Rows from block 0 of the decoder of a small image autoencoder, named by matrix and row number. Rows with one number belong to one channel. Each number is 128 + 32 x the weight over its row's rms, rounded and kept within 0 to 255. All counts start at 0.
After each channel's rows are labels from the 100 images, of 14976, where the channel reaches its highest value: "strongest on" is what is common among them. Only what is clearly more common there than usual is listed. The data: photos of arthropod specimens (BIOSCAN-5M).
# convs0: first 3x3 conv (decoder.mid.0.convs.0.weight, 64x64x3x3, each kernel summed), inputs 0-63
# convs1: second 3x3 conv (decoder.mid.0.convs.1.weight, 64x64x3x3, transposed, each kernel summed), outputs 0-63

convs0.1 [ 83 101 130  93 131 225 124 107 132 142 178 140 160 141 160 155 174 205 119 121 118 156 115 154 125 142  87 129  90 132 146  98 114 157 155 123 159 167 104 135 141 129 105 106 173 166 151 142 108 127  99  44  65 107  51 135 107 127 102 159 114 117 127 125]
convs1.1 [193 117 142 103 113 135 104 108 128 104   8 108 149 124 161 170  90  94 100 177 126 128 128 129 142 137 156 101  62 129  89 144  91 153 127 103 116 106 111  92 117 139 125 152 102 145 164 145 147  79 113 152 164 182  88 182 144 175  95 108 162 124 106 151]
strongest on: order Hymenoptera

convs0.48 [156 132 150 117 113  83 146 133 180  72 165 124 127 140 125 149 126 140 114 177 109 114 146 100 102 132 198  95 123 210 134 156 148 161 141 109 125 133 114 118  88 136 152 130 190 190 125 157 135 198 145  61 148 207 107 134  95  93 107 125 156 114 108 155]
convs1.48 [111 191 126 150 151 125 156  76 115 108  77  63 124  73 125 112 116  60 152 165  67 204 113 130 104 125 112 116  95 151 149 108  54  92 117 148 105  97 106 130 154 141 121 124  98 117 165 112 130 109  98 163 136 133 140 111 140 130 153 131 180 145  57  91]
strongest on: order Hymenoptera

convs0.34 [ 93 142  83 146 161 205 155 178  61 128 130  69 142 137 102 139 102 106 132 145  66 111 145 123 140 109 103 145  97 114 137 116 140 133 137 150 118 187 106 106 139 166  94  97 114 113 165  69 133  83 126 123 108 130 118 174 114 180  89 104  35 160 137 120]
convs1.34 [ 91 158  50 116 181 130 177 119  75 128 116 120 101 158 117 117 144 164 147  76  68  79  94 164 135 111  96 170 123 132 124  86  86 112 161 201 168 109 134 147 115 135 118 135 133  78  77 135 122 138 107 156 132  81 115 141 133 123  47  98 153 127 136 112]
strongest on: order Hymenoptera

convs0.36 [114 150 106 158 119 114  95 206 126  96  91 139 116 143 137 154 118  76 123 142 170 107 156 122 130 172 100 122 154 111 187 132 147 182 148 215 108  64 142 111 108 107 112 125  77 123 111 124 189 168 154 166 164 111 203 116 163 130 172 122 131 101 116 138]
convs1.36 [173 136 137 111 125 103 124  85 126 125 175  89 132 144 118  71 154 112 221 119  85 162 130 172 184  95 154  97 136 112  58 116  97 122 136  81 118 127  69 103  85 127 131 123 178 136  71 125 113  88 120 123 147 111 159 125 119 153 143 166 153 142  90  63]
strongest on: order Coleoptera

convs0.33 [201 148 146 157  60 178 146 119 103  75  62  83 161  95  95 145 171 174 140 103  87 158 135 115 114 133 117  94 139 122 142 161 136 135 171 110 164  93 157 150 140 137 140 117 127 179  77 123 152 136 125 122  98 162 194 136 147  87 176 147 128  75 111 141]
convs1.33 [ 95 208  91 133 158 138 176 150 161 159 137 167 126 127 175 142 105 174 112 113  91  96 158 123 160 101 168 161 187 162 121  71 146 169 102 155 139  99 100 138 198 162 150 168 157 135 136 102 143  89 102 151 136 117  93 156 191 116 113 114 134 183 124 130]
strongest on: order Coleoptera

convs0.57 [142 161 123 141 147 211 222 146 154  81 148 181 140 101 153 145 121 127 128 137  90 162 154 118 139 168 107 118 115 135 142 125 161  91 124  92 168 142 120 139 150 146 116 120 174 162 134  93  71 137  83  76  81 170  78 124 101  97 125 106  65 105 127  96]
convs1.57 [119 147 109 159 153 122 142 140 159 195 134  87 100 148 126 103 118  90 111 125  95 122  71  87  97 127 143 153  94 145 105 144  72 163 134 172 199 137 149  86  87 105 131 136 108 109 103 187 164 136 105 156 119  94 141 120 180 140 145 212 165  97 192 145]
strongest on: order Hymenoptera

convs0.4 [169 136 158 118 159 188 215  90 133 112 101 116 131 129  87 177 100 152 101 103 129 105 121  73 132 131 122 159 128 117 159 130  88 157 131  77  92  88 152 129 105 125  66 112 123 174 122 109 110 187 152 122 114 114  99 166  75 114 156  93  82  84  81  89]
convs1.4 [ 87  54 151 171 118 108 111  98 149 193 120 161 131 109 121 118 132 148 126 145 172 184 117  96  90 197  99 146 120 146 134 127 125  84 107 104 105 112  91 111 156  86  89 119 100 192 102 142 147  77 163 125 144 141 118  90 104  79 164  90 125 119 200 100]
strongest on: order Hymenoptera

convs0.40 [ 85  76 122 131 140  48  94 115 147 154 184 180 126 125 130 113  62  93 115 106 151 131 189  97 140 102  92 129 152 129 113 120 117  53 119 157  81  90 160 155 128  85 128 130 135 151 137 166 119 135 125  96 133 127 126  93 146 158 130  97 105  40  95 167]
convs1.40 [157 124  84  94 154 140 173 135  88 148 180 118 111 154 166 119 195 113 129  63 122 140 120 152  67  84 122 180 104 129 100 166  61 103 118 102  94 112  86 174 187 177 157  94 139 117 132 137 102 124 133 122 183 125 104 114 143 117  72  88 138 154 116 158]
strongest on: order Coleoptera

convs0.30 [177 117  95 142 116 173 143 126  94  94 129 125  76 109 117 115  62 122  48 125 131 101 115 132 109  94 121 103  97 154 112 142  92  78 144 115  96 137 119 133 123 150 132 156 164  75 139 102 179 171 136 235 182 136 164 131 144  96 149 118  67 135 118 143]
convs1.30 [145 137  97 139 124 101 141 157 146 126  26 111 131 108 156 124  76  70 183 140 143 107 135 125 173 128 105  97 109 124 111 115  73 189 102 140  87 106  91 118 155 141  89 148 111 155 103 130 184  72 159 116 151 156 128 181 140 124 135  58 170 167 122 134]
strongest on: order Hymenoptera

convs0.8 [120  92  89 124 171 157 163 167  80 135 165 173 102 151 124 117  69 144 150 201 150 142 143 158 105 126 121  90  99 108  93 116 123 124  95  93 128 145 104  83  85 117  67 150 120  80 136  94 100  59 142  93  95 113  91 118 152 178 120 100  82  84 120 165]
convs1.8 [ 97 183  89 116 117 116 166 161 116 147  98 109 128 128 134  95 126 110 114 111  88 131 121 137  90 103 104 151 102 102 156 122 141 188 132 185 144 171 136 171 157  94 205 105 130  35 116 126  88 142 148 192 145 148 192 102 169 105 146 182 128 147 138 108]
strongest on: order Lepidoptera

convs0.22 [186 119 139 145 108 124 164 166 154 113  69 100 140 117 116 111  95 135 107  89 134 123 170 112 112  93 117 119 121 131 211 150 121 176 125 169 169  74 118 107 102 100 135 117 143 139 112  46 157  85 157  73 155 144 150 154 103  39 117 114 128 135  78 123]
convs1.22 [120 159 141 140 138 162 110  76 142  15 165 127 101  81  92 143 166 130 151 166 166 170 116 151 136 141 143 107 131 164 148 114 113  56 173 112 125 136 119 176 118 119 119 120  94 153 156 149 131 181  74 158 123  51 103  91 121 110 144 139 120 101 107  95]
strongest on: order Hymenoptera

convs0.23 [109 148  95 121 114  56 151 186 108  91 133 137 128 115  95 114  87  83  86 132 148  72 111 152 121 111 167  94 133  64 157 161 155  71 137 126  90 106  85 174 123 146 147 162 124 157 177 108 162 114 116  96 163  90  68 154 140 169  83 121 141 178 112 147]
convs1.23 [134 107 190 133  93  69 148 155 165  55 104 135 147 151 148 156 114 138 113  98  96 127 103  86 160  99 181 122 159 175 170 141 126 182 115 111 113 135 130 150  91  82 170  88 114 131 153 133 115 130 132 207 143 166  69 138 151  65 116 146  97 120 150  90]
strongest on: order Hymenoptera

convs0.59 [ 67 103 127 140 137 148 150 163 124 128 130  77 141 128 118 103 112 126 180 134 122  82 160 120 109 180 133 150  97 190 171  58 119 105 123 147 137 153 106 172 159 124 120 111 134 181  76 159 103 130 100 181  69 185  53 130 125 150 141 126  92 126 185 117]
convs1.59 [118 163 146 173 162  96 131 112 164 189 180 193 117 133 141 130 117 110  70 130  81 125 131 128 171 166 111 145 174  85 115 168 134 137 181 117 163 165 163 130 101 116 119 191 152 129 111  43 163 137 118  95 109 135 165 130 110 201 135 145 134 142  98 149]
strongest on: order Hymenoptera

convs0.63 [ 98 147 127 108 113 181  94 176  79 197 151 138  84 115 123 137 144 140 161  85 139 185 112 195 100  83 174 127 166  81 159 167 103  89  66  81 127 101  96 163  96 128 107 139 149 184  99 156 126 130 118 132 153 122 146 159 111 139  85 138  83 130 122 155]
convs1.63 [150 119  82 127 107 146 137 149 186 176 163 114 120 152 170 153 125 115  99  14 136  85  90 148 131 114 131 141 132 125 116 171 147 161 151 156 143 110 129 158 135 135  40 123  87 106 126 123 108 135 139 125 140 150 146  79 107 161  98 159 214  84 132 117]
strongest on: order Coleoptera

convs0.35 [110  92 117 110 116  75  60  54 158 145 128 185 108 141 133  76 179 103 145 138 111 148 112 116 146 115 127 166 154 136 172 107 167 160 139 143 121 119 160 135 152 110  90 124 147 148  88 170 167 137 195 174  90  97 214 132 131 125 124 155 163 123  84 110]
convs1.35 [152 163 206  96  91 122 152 149 145 124 122 158 139 129 139 147 150 210 100 136 117  78 155 170 151 143 105 156  82 174 132 156 140 115 123 107 119  68 127 155 151 153 139 134  99 101 176  78  56 152 119 115 165 104  85 158 200 130 115  81 118 116 106 108]
strongest on: order Hemiptera