{"latent_channels": 4, "decoder_norm": "groupnorm", "init": "torch_default"}
Rows from block 1 of the decoder, named by matrix and row number. Rows with one number belong to one channel. Each number is 500 + 50 x the weight over its row's rms, rounded and kept within 0 to 999. All counts start at 0. Numbers have three digits each. After the name is the row's rms in percent of the matrix's.
# convs0: first 3x3 conv (decoder.mid.1.convs.0.weight, 64x64x3x3), inputs 8-15, a 3x3 kernel for each
# convs1: second 3x3 conv (decoder.mid.1.convs.1.weight, 64x64x3x3, transposed), outputs 8-15, a 3x3 kernel for each
convs0.0 062:546592508466508446479401443420368449422415540451363502519491535384605487506617487484465507551501526475531468527464501493514499505522478490541483548437570483511462534409555464578524561593563520499509486627550528544511
convs0.1 150:540505432534500483529434489495385486417357408387532461613625512459474540467482490517531518535543517507496528522536472523527456551528507423491449533474549495533545484482476538482503495514451525598530599448443524509536
convs0.2 054:446555471438551575474506505539541538507433523542471476546342503551268473542497532478503531485505433483503468488487519504539521481468522461468511488412447470529546468347442483450465441353392438437477478428462444506499
convs0.3 120:494542502512392509512443485491467521468299479445429503510488492426370484474522507499508483558445506514531477532502518486530472496491504468475481520626558499588501492482495617437506518517481497491500481473478560536522
convs0.4 085:530445510554371417473567512430493480424266445525498464499633504503426469451438461517512536532564507527516479444499497445469426502469500505504462468313502513515547504553452452522490442433478509526525498504515525534506
convs0.5 077:511497516451471511502469498436513455480469409427471473521585526651586416537466483517495479529499497477464497478497479533455481511473524516506471431620476480527451496536539552352523543579490540548527428502444488498532
convs0.6 090:554446543579340536520553465487376458386220425456431489501583540496515508536467531498504501469495511468484520473545482493460506495535534534460512470531543548474525592500524537469411551524560514502493514485498541522514
convs0.7 100:471597483492452408485522448525531526581314406507513535497416519499514497474442522513532545482528504513505505479475496514471536480495486494457494499227659504483574503520489495568326506443503451507467429477475477515520
convs0.8 100:556477573580397523477457486514450534494439446492443473485454550440414511479592542478505477561489516523529471456489463475391462474479491468464491460611541480548500513528537533479483533443502506493515507488480504522536
convs0.9 088:486499492386444441544534508493564482497618525425473509546524554595454542558587471509475503464531504522476485517516495582458503484523500525414519361650491446487509490493500543489424528558471485517527421526527538476506
convs0.10 090:565518482577425477542543498487486456493652557579482527496458506425406456409479434477487519515531525525567499483514489532538514510502494544547504526535602461541536515529493444537397466525431544478518460473568456460463
convs0.11 102:475460415495501464493470535507541409542569563528608564521495504434498538498492546518570598487554473475465505546552512522459447522456506508527548524479407490490484498586534443589569510445596574372525510503488488498518
convs0.12 097:483467492491287458506563504492486470613556540415550491492610448312823496519443516545484499443518511513575511493511517543446526520504500474423458548517513440508515498471481456516500486460444470476482460474554517540493
convs0.13 101:463443535454261512531532487461468551461727411483451475545537474527358469418509527539513517525574505514523493486474512463404466499469473489503473477670559489513516510411440440508388500475449504523508488494494522541518
convs0.14 093:509501527489427493501505502532451469502558522462521479449513532513381540524705535489474483522577552524524506506527504546506527522482476480504487512483479444546550499493512462487453507504446498496492501417530474575505
convs0.15 098:478430475479410405496487519572584521619618593562569491449501369370727406488336401579551505485493482501532517495502486557474497491514497495526518595438543526516519416481488520602560484475514478524511500461484526486482
convs0.16 077:444409493362449382469405456600563547644501561579526524485529433435637363384620369519458478520491519511569572493507499525495481497509472523475497538583411517512538468434468386309565451494476442512493412469482493505522
convs0.17 117:410480498469464494504590513534469520673567522550517489451414463364453509421378480567494512438486478524532474526455508542480515495527503469456492588294514567435520475524492524654442432458470448542507505598512477539482
convs0.18 088:539471429523334461540495482539489572500409511536505521515630524548670511477622494530511537512478490489539518449494480514447490543531503469563490454733528483456505519468466565349531540577513485486507435478511470461494
convs0.19 100:472422465498337396490536499530586538491447519512599494419566469475640447509569434534478497518516493514505486464487474469433431502474472463525442530579493519569495486540482512566517480517471512542562500589506532566502
convs0.20 103:466588517525498517553544525582464534602367448565513543570680568488477554493593598473491508440505543500519528535499517524558525509513513471503472426479494427483496527467510567583476547551513439462508521473471501490559
convs0.21 096:460430460531462396486423461518506574561376520554452476451515448373827521452466452525538495519648481488497502540523475519501494493472480479528499533474523486514537459509511452576491455444523511515496503551524498517501
convs0.22 102:507442507499315448514515489565586506534629522580493486448470493375471487434464402491484468463420537520489480487462520515497486514489529509428531494604517514557565498570527423711572495568477500525505589586554478503476
convs0.23 090:462521468456337455465518486510486492597480403548583513489529546557545501596440496506482503510569495528475482538522507583494521555515530506497522571383479509566481467515508504687435511529486494544500546543512511582505
convs0.24 099:454559459473492480478474477502502461637419511466519499558464523410557542459455514520464486452433499453552516513512473546477485517528491548591486627376433461500473534408536500489544464502504477463516477474529443509507
convs0.25 080:426630496466617486481521484474532506561561544540577580453456478428364428448393444492541516563690518506515503469489513542585539515525528468521501493312389504411508438511481501547464490405486496500451501468443510505470
convs0.26 111:471412495486518495521435504516505475403534509508453582524402551487504532543506535478490517510483501499484506512514501469523479501442518526470501424513445471442492533556512531416507492585518538492499553477529483490491
convs0.27 092:459493430442437470451525528525483515490601540631570553535421475562192448487541471421489495457473485441444521475449500575519492490479489472503498441644439543510385490456467511520483373459512462467512470510519488513515
convs0.28 085:419521616618588630557533526487537551552624596489471518549376548615514569531609534486530501417590437477393508465487480497469377461426466465488544506564524492518502490473470467603496506539501481509423470480496463499478
convs0.29 115:573407510543456531500472491468481467471472486445443488495505485455624508484552513478519470562479540486536470491485484471441498481509514514446502450667526469508501556586577533444509562539555496500514516519516534504507
convs0.30 102:549394477517325443502499479503490537460531573523500493482445507458691484469495508553503503485504469498526494449468503473372474515475484508524448496586480486501513494504414435387533475512479534501500526575511528505503
convs0.31 107:449452568524432483470507509436412578634331487517621493506570530571556514531520511473478497490416515497541532498488502575569449485529492514552487538449518501433511507554541519463529576520506462564504489482517488509511
convs0.32 091:484481483418496499489511483467447462555538511414525462585668445416682523529482533591512528563529490542557503491507508568438537497545556478545498380456487556445484433511514492605526530590487507477502519481504508501509
convs0.33 086:504469481447424434490356503535534569510487482517447519453375397417543247395335429465498473463519482479436466525493505532627552453492501475506493443534536484443536565524507541462524518578492500528538458511488488476568
convs0.34 071:556506548508489472462488459457535501518342514467603473564611590569524499558481565462482480458460500507528498530474499530449526522482482515427515501475483469495511497572532505476533471477554538467504490444504518478539
convs0.35 120:457531517473308481505522503521512481512336493472493494542645522569774514438536483536488499518501488506530532453517487466443484513484503446557447421491449481472488468351470511332481479475488511454491495455488520538504
convs0.36 111:528528512498382536557493480491605514451487511591497553428479450511531490464487481521475490443496494529484532458524508549358536541519512505455499400485510485447481499456397340637402466507511502455450484498495480500495
convs0.37 100:439479536435430508454444468524561543465474511515505454496497545476467503504481466541584473674469513503501507554502500496478497438449494534528481442672557523523547491449519486493474567495461482512512497515483521527539
convs0.38 117:487470527494302436485488493507538492511509397468431478559783544588859496570674550542495490580538530513508497491524454493453486473515509548484463436454545473515504437450480485423421486402502503499466523461483519561500
convs0.39 107:325543476500387464463488489624434458474390496471493525565554557483546556522508478563505476513521515508497502591493503494465478527488490456585518670442502521518504494416574518443503558545511457535511564526528478467502
convs0.40 089:572481441488558451434472482523428425530394515561558538464487475441529477491494503477482449564457515506507501545484470465499502533512518476477456458456437438449447485521512476350546417439493517479497535481490471509496
convs0.41 081:516547543564568511535585567549477495509452463470519461414534447440512350510371401526491508445417552560524524466436500455469487505480498497513407492354382471527426459575521472480627483379446472514459466485469520534422
convs0.42 117:544510457418404515487475489641549511400433548589521480435407478458402503406453504490525505529480495512504473551472514491513511514519503541497501440558523522585487555542493536417475489476454448465501530538500534493484
convs0.43 107:498427460501589420475482504518575616607441549511545542540527509563539516560420479477523509473464533470484491497501428528617482454522485509538490523475510484482449493513529572491563500575559528492516450504486522486522
convs0.44 085:590560536599527554542542557502522486350281487516468570502430436435591440410500504544493511465526484490501520464511467455338486430456487435498503444614502447452469505455487455435421486554487483502524545559462544472473
convs0.45 111:528481483518439441499533510473503473552511506462561489478548541512396572530484507498467510502521501492539531448484509482486471496505502498418461493519504473505479461454480456246490453467482552489478516550484513526497
convs0.46 119:480474500455532525481463504497525461520694491418492535393551443478376456431493418484487476492484500479474504533536519492422481468472515517503521591571463474483482558478390452408430478491536505537528516427495486484473
convs0.47 115:561420503494463471501485483534501478464404481500509491491625525537565504534499528508483514597546493470487489479523476468495487502506522488515496453781467501489494574551578598336538574565570507498517490610474512483498
convs0.48 104:492480512424494475508471434443533469506625563472444423444356542468680454505574543512519518503559440480495442502505485501477490506440478517474495519589552495419576463412442472479323470472406475484481493458508510439481
convs0.49 105:484454487463458546486489489592637533579578510495517527498442565675507520469512536470491506567541542468471498547555571499639571542475541535537496564690544465547559461458514444382481526523479518500542468515522538462515
convs0.50 119:467361466492334416496508451607724611701688592574565488407589567473644567491600572506475499493451468496521478531485509477438497547521517467466485498634591474527546463488511457612493455502509511512512545512530469468511
convs0.51 130:425481504387307511484474494506544507521635522527532473529452440422611486474501470530518506521361513514519501530512510494519498505502524501451475554616486512616510471502458438640472504503485500479501480518535484512493
convs0.52 090:402374500472408424490511461518576541603539529612604512466481488527581535541531521513470503498517497553499511485486526446447446521519535446567474490555510457516447462415417424396400435468517522492504543431498488472520
convs0.53 081:485496460442452505383346397511527487531512503522474502518544501522578478435533486539577549581631540554543527520534552479520542538447513428418443484664560513554548475461494438515462515413518552515513626510547529500535
convs0.54 098:511461476512377503465484468526520492502392476520539524529487482482619478517510496484479480587493522462496493514484450473426521505507525525461507443782446471508455536565555552431525520524578483475497484545483496509503
convs0.55 066:478541457493433467498522492411445354437570503432461447458629526569578439501473471479492509552409494478549484512517497420444545489513541522442453486566483509442514464449492566536521444547472560535507538582532506570495
convs0.56 092:440498502387375487485480513541513507549387395461581472422357464352272420460285452484494448508492454519536492524506507531536522542503494488494516639633506565633540519555492566783493542443490505538553521545504464528512
convs0.57 072:525458458491388511530565445510539474517457504510447506420614489449503557417357463524556532544552481501488490491504514453478424494466537498505474418684494475489546526539539537497481540551543507455556543496493556447490
convs0.58 113:559426484527462511548484506506489499367428523508480536535502518431405503477497512489485520502508462507487494541527543617547528524576512492608533472627558585599526546594524573625498592473526547498541552555538503504496
convs0.59 082:501451457452412460506577570525494479509452398480515512468444298547336261489508447482479462518463454478516499481471474500505536499472497467509495451432365491475512510510494529521520487479487524482516564466488523535525
convs0.60 106:549421508512427430538502482497541528438441526519489466515286555495357561548610573533526508498591506512468507468501490496484493478524493506481491484729566508489481544488492475450427525530508551519532545542524522538498
convs0.61 075:401508399519559533463476466488485481582399491526475463512568484486477567571550531517505510505363528512543530560539536529542496543495507510483492540512472505463485522506504492597602505578502509509496478565512510571534
convs0.62 163:545468467529361504554508508644525594615585545572558547438422535427358477536376443498484490540577496544512495529524558564500519541595533509475525535661532533597543527560558553447526492458502550540521502510523547554537
convs0.63 092:487476496457734612541553547532461502508397400491520516616449470588412450520458540449465477504467474481478484540512523455542475467520521481484566394614519517484456580522550590381533524511514530467494506483493473423466
convs1.0 091:443505470480464515510423473527425510451472478457521551548505555465574496605497511582469550543532535513602568467543512496592505431475457564467520470591476458467471454569552482528504499575522432532499386489485485477447
convs1.1 100:518473495500457510472461535470546430492484470520465575434449435419437413462438497507510496568480458521508512530485532473596530557588543412555479441635517506476536515453540491495499549524486467571592548493544370460468
convs1.2 088:513510532496578535514482510463376434452368366470455505428551506463533480494566472567525475549473469524489520565477505648615530541514493506481519486646532473436518554545507542503427555622563518454522422451457525616533
convs1.3 108:456447482508470563534497502475413448447497413495518505451498475567535558526519522451481452491416455531447428533468545502571369462468483519458487497310342495523513539549507440517531395410460562520536413551535460495504
convs1.4 109:485550514473518488466557462491500546435452534520478492555556572460451524471527494545595515465449520477550542500528521444685515506436500496542542523509507500549558498446463458536542488478499512478455482525478427614475
convs1.5 112:488515511445590503455468504485572522513547381482470522445434522529619548536486504556437580594374418539597546518514508525531546484535497551583524452448475513439524531546541544444432521552488543447469498519461505542502
convs1.6 117:498522498483520581463547574522542449562522467473488492442485499524443486464436501535445549452526480499440462511473472526554408489539552560552522547679533568520490569507556580511477530560503479416475527425517526512467
convs1.7 098:526530508530452524548474517517486491472613474552496520479484508483495437473533510514512510576666570452430498516535490360418520439559525524472490540449518580482503500519486576610543542513509444475507483429489481514510
convs1.8 114:493453514516456527515462501522512495523368474504394523525531540452404538546523503483556492535551500488496508407541426535529384514541473525573565444533541482423494489493488540555504509496485500438504585524521466508510
convs1.9 112:473428455540406606452501480476452522542446526535508537484464546568484466562586485464474490434595494440435477482543492525528477505482517537516470567447425539404584476529437531549493485519539513571536480403505495416516
convs1.10 081:493534395540547501474460423574431510609390474585490595492405529439466509503575518620577591544529539572474467493494442545475504525493475529509520461561456526533505496510498516484512468404467580530585485482510575520499
convs1.11 097:466543499503449468498456501503503505517514437550449508560485430440527434469504497435470435463697545524461471523510569403371563531626544462518443525584530553473464522551564529520558456569524474474512516562488563502487
convs1.12 114:487550510470420453500454457520538540576538540482510455528488514457502524426395507492493537496416504538497468496565439483539499528546474455462522415575537452492460517447436551432503493564455486505420552518422553563511
convs1.13 114:483529515504427545493603514479440496445359481512494456402447528560564440555457442467440438467529529466416472487522509486544503486635463453568449522489464521514503549549504481653552468509480554452492489534579497437501
convs1.14 112:499403461565533471473522532524505523485595383557509511466563494534591559468501509448414494560607462476578491484526493425414577468458508519502530524429459526508530435525523500554456519443497487478524489551568503502546
convs1.15 091:582452571483604515485559502442372463399499467455414507550518524423421467495516463484468509454473462520561533482446481445551569462564547506483451518524540582491498464575545435516463475475513463452509526264604508535507
convs1.16 078:546585537457463508474468487551548522570468388452399482526474546474595556539512444498525470544334530519460556472506523528527556468546478431435497388463450473481504449472481515381504481545474444454473531423537476451500
convs1.17 093:492385477501394500492481510446380389471595423562493488442512502480459483498541529507404410503482472494524530461446558469460472492500526467430516574459357501476518457428513507550573508511483434562600490443509483565531
convs1.18 106:513370456571553450518503493503514534447440459483504521485602492583625492462503512540597508502441526471463523492452513413362528422414503539579504492486471457488502441397485499385492542456482531562590492389604481446541
convs1.19 087:547513495457527462496515549552477516539666464455445472455509507449526497466515535442467485654540480535472444539549491524524449585359569503443579455473414496414465517527453567497510510383456480463515553474499561516475
convs1.20 094:526446497517455467427444485514510517544497475484502515482578565452386549447364463521473532544529426503550536498568441481433519552447461545510539506519473454522545461476475550519489545549511476512482499466341494481520
convs1.21 097:594510476544657500553575523528502487497512581480441424469349478444449461490418481495472503496347459449463487467471511477585566502505515512462429492497579515521482421535485478535415475465481465513494487668545512473463
convs1.22 097:500518510536445545509497521581575561475527547515560522476479538540669502478559504466501536447505541511529504551558569479523487548512565496546492527638583502605505505479508523490494510538523423467484451581613522518511
convs1.23 105:499570508478631446477583508570534548587545518519531480583530459476561436499501447512587487497287569518463537506546492519437490501519518523458497449539596511499457517512495595439599512448462528475495510549528540454510
convs1.24 092:481498491540548565529584474507442475483410567436366564538513502500410563456526515518514444532499473502323545500446486483393491423393492497439466499465437518452530461479483445412514528428501492568536484501542484575506
convs1.25 098:460527490474505556485503553495555477595535455513437462486567514499480544460426500487415522495619372520493503488482449511442413508497534545549488425654443491362456504506509574338470543517519503440550503436515487547528
convs1.26 123:471544582479537491506479523500604443540573508580504443497491406487498513546498468490434424515580540524525456526481525383402505452526495530482530528519554527609507524494510513408485446472493476449577488576494529472465
convs1.27 079:438610525521589520541513489532586493595576500483512537532480497484551368476486521489549604611567582494546483512439556525523492498507524528486494464511590496430505511490606536452544481528494555405453462459570521579520
convs1.28 086:502519508446436443494537542497591563367536580472530574421440521460434504470519463501576544480407532460503494540560536418506486455538501508524514490574526512642561488430465459411408512540493489497456480575508456484497
convs1.29 120:550498501520487441502512485439414572400497545518542492535425492510572413457556542515542534509417562500534515531445548462546539527510518451399464497500493484479508440475485472473494540503489506500479485542526509548506
convs1.30 116:524417475453570506498386516512399550496526520563423588571454518509356493575510559510490490593425485454542540457535488455463527512472491526492501457521532506378467424506460472423524541503528459563493573393463473519468
convs1.31 101:533472499488584395449542481507547521551506503534564556478528526506460497530460548535501468519463464501577551449436496536483470498513488600517509558518498526397524491448443557398487484513484455536419474477468495520453
convs1.32 081:508494469536522568572542507513524501496551379507427466444437477505479510511459534487517476450656450438559533551601583525554516490522569484429459515518335505504543541532555561579513467448481502493529502507529424454552
convs1.33 091:522563560563594630417519474461446425483512511462478515554583569637699526514519541564522497553540546447554482438523516448509432476560522423459505519630494486441470381515518419494569551564502565545542430443481488551474
convs1.34 082:580452503479505587491479529528415561452495534508483441530559428510590495452526534502485453505706572471509429488579542532536511517609470488518488528638500509456438491502535541616551487501446490482512484498460443458482
convs1.35 119:533426488419409521469555495512488542483341589470429520439407520519332457496497512523493518470554569509571520496508475525512451460555483490494479579503504503575465526527489461541492433480511495451503485468516532533555
convs1.36 087:538407471500435523438523481483558465538556595511562545493515509565630458518533444467509459572519496500474474474444500555375515530486522471449449542494541506396501468492491518368555484428547536571506497606555518520497
convs1.37 088:479511507452513514525571540453559427465540547535569511494576505640557525473615553516475498479439536542497516498500408430530431470550521525603549517418538518502469567480543504511484514590508554420498501369477543436515
convs1.38 097:495453493506379488457470476526537447533546488533652504528427420450407442510348491503486481534490514560495503542483512536420496539423457433500459450592550404559447541492519584555508480526456538447472522600460578534493
convs1.39 096:505474480536414568527405583455479538453540552482563389479511516443523542519429444476456455453499475496450436506497496500577458535517465470533541462494486478569457489454505491546550404568419504519514478425474475558552
convs1.40 112:556486525562554556541582504495400428368391485506590529424366425484545463482472436501465423442389489445405502552489482460430570444523524473514439513560518505480496481495471471536531476565499491600540429509538488433452
convs1.41 092:510482526521446487468449516510508531540408447488498466526514500520470455400450491531515539413533546589512449463397450556391473454508517473484513502444514459575516504509517507486528514455485540573516434420534530439502
convs1.42 127:513503480498507333543523422513503474555470514509508418470546552491402477530542398494505501534463299513582559471474443435463536485488402508489521450452444447473468488450416463442459507454532466465493461439630491493518
convs1.43 093:504591499512558498538480501500520424483449515524533532535615439566540490520451463476519443495519493455486463493602511501400551581488560492483431480537422594447477480498505479470515458511517544595570496501540516481490
convs1.44 085:441509428522444431526502460572507533493497508550539525505553517446474521429437483442421501396571532487428517442535446529356468500508451581532575505511491534527475498490578586369492542516487408452534393491438490385452
convs1.45 114:486558461538616500482552515491511474529588392546424492516597530487576473468491463458447500511553491534439493500503490473474489536451527489514502521403481552423553490491482480544521531550491525525462524466467526511453
convs1.46 105:530500484580563501546501483470446527462342534493557463553544518375370449494472553481515525445563477453455516472558483493507556500430462494487497534469528540572470497455501528526509512551481488472479509526484547462535
convs1.47 116:533499489547574555543532506560438511438493486502458500545490504530421448528571493555581529502440512499489533533523522470399536456397528440434457447383469439517528401504469435590601510436517493662483507609533497595477
convs1.48 094:585469483607566523493451465581510465477478483485521523416467478476408498521465457550470466452425433539519483486557513646397519523495479525451466461590453526469509528521514482348434495496571413543560443619556513487509
convs1.49 076:542500464516533455576494470458526523473429552519516508521519509513467460483563503515534524528460557473467521466609457441635488461500450457464485512555508471467507478577482395511523533553517508638504476477592467451534
convs1.50 095:451499577564421517484582458461453494414408485518469502428443425510554488499447494475494497460463483599513473540485482463503409503506529500469558482403604491556538555525548470321481503429456494471481427500474515530479
convs1.51 123:485542564491489622463435531523450518525406493498487462521480465517419441453408494481577510485653614446412458502499444510582416508525526538535502534610544511470464471554508539593471529624487510542473520487446437492471
convs1.52 088:477412491468377553417409474449477447538473488518494474487525477601615566508553545531470532537557456519542524577564452477600458545564500540485511430406467465491459583524540520454478489542543531504525420510486514534518
convs1.53 075:517413518403392521485500559533555541472469603470462488489485486526557499471465406601499508485484447486513444437411434462471431437445448547566561512610554553552555554504482578580486469444431482447513486599502469501505
convs1.54 123:456438488429581552460465497486529501632459369518544492497493518526477585530463510519394518560580492486543505486530468554544493508532484578556590577517459583487491498471507532463436493523535519403493525408531459438506
convs1.55 092:494450449441547494492482443566585563561512527577497570510543527481574525509514554513479521531400508547519514481518450620659501525486415463473481532541552508476495513418545551320404458480481490447447569531538471548436
convs1.56 082:496615454542506555536550528541528523574487494502458497479443455576523441553559493526476546467716549473492469498553513541598530549489486504409485555478541487495489528518516563434463556486525498449476564798592420486540
convs1.57 114:480555543466520530513480525527665513587505520488434482487649478520388535496390492485528557478728437518527514497468544515337519542460465484539548506456514497484479527430519591440452508511462512428481531444488510490502
convs1.58 104:481477471512599526500474505441430435547497553491564515504477454459349527500451517509404383547562427479605465462498511472416462521439497543491488561326480500518431449453576571413406500452482490378497458472397505500479
convs1.59 102:520446493505412499562485497523425519557584576641533502523502502628509496583525511515518477504529517512531491558486552537599507523540502512470459539616532535477482458410465420373504454506516474493508525584528486489502
convs1.60 102:453573543555506510536466492517540453459500469519459517549596537478522515542555468526470510480457517543499509519433530497456505455545534518530462456426552547477549562510496544474477549495575555588536480591566419457560
convs1.61 090:491485525462405421572487503485497478479745484465577554473469499471438524474434512539479531502616529497559482482449499496463472496497507485443436525575556447507534511493488437380384554415485522507542474485460522545515
convs1.62 078:516449540413507425543539553524449464537389448433491439551606584578629547482560512430467444465445498461464520496466477417464526529488499557587484554528389528512448529469529462501548492494497509384472482414419524544583
convs1.63 091:516523482477428510499568502548692481597566390510464495489552513506451517447507514478535507480688476481467514477514547505442457551491484543549479547439477406480526496471563577400424577441526541411541494517604561564494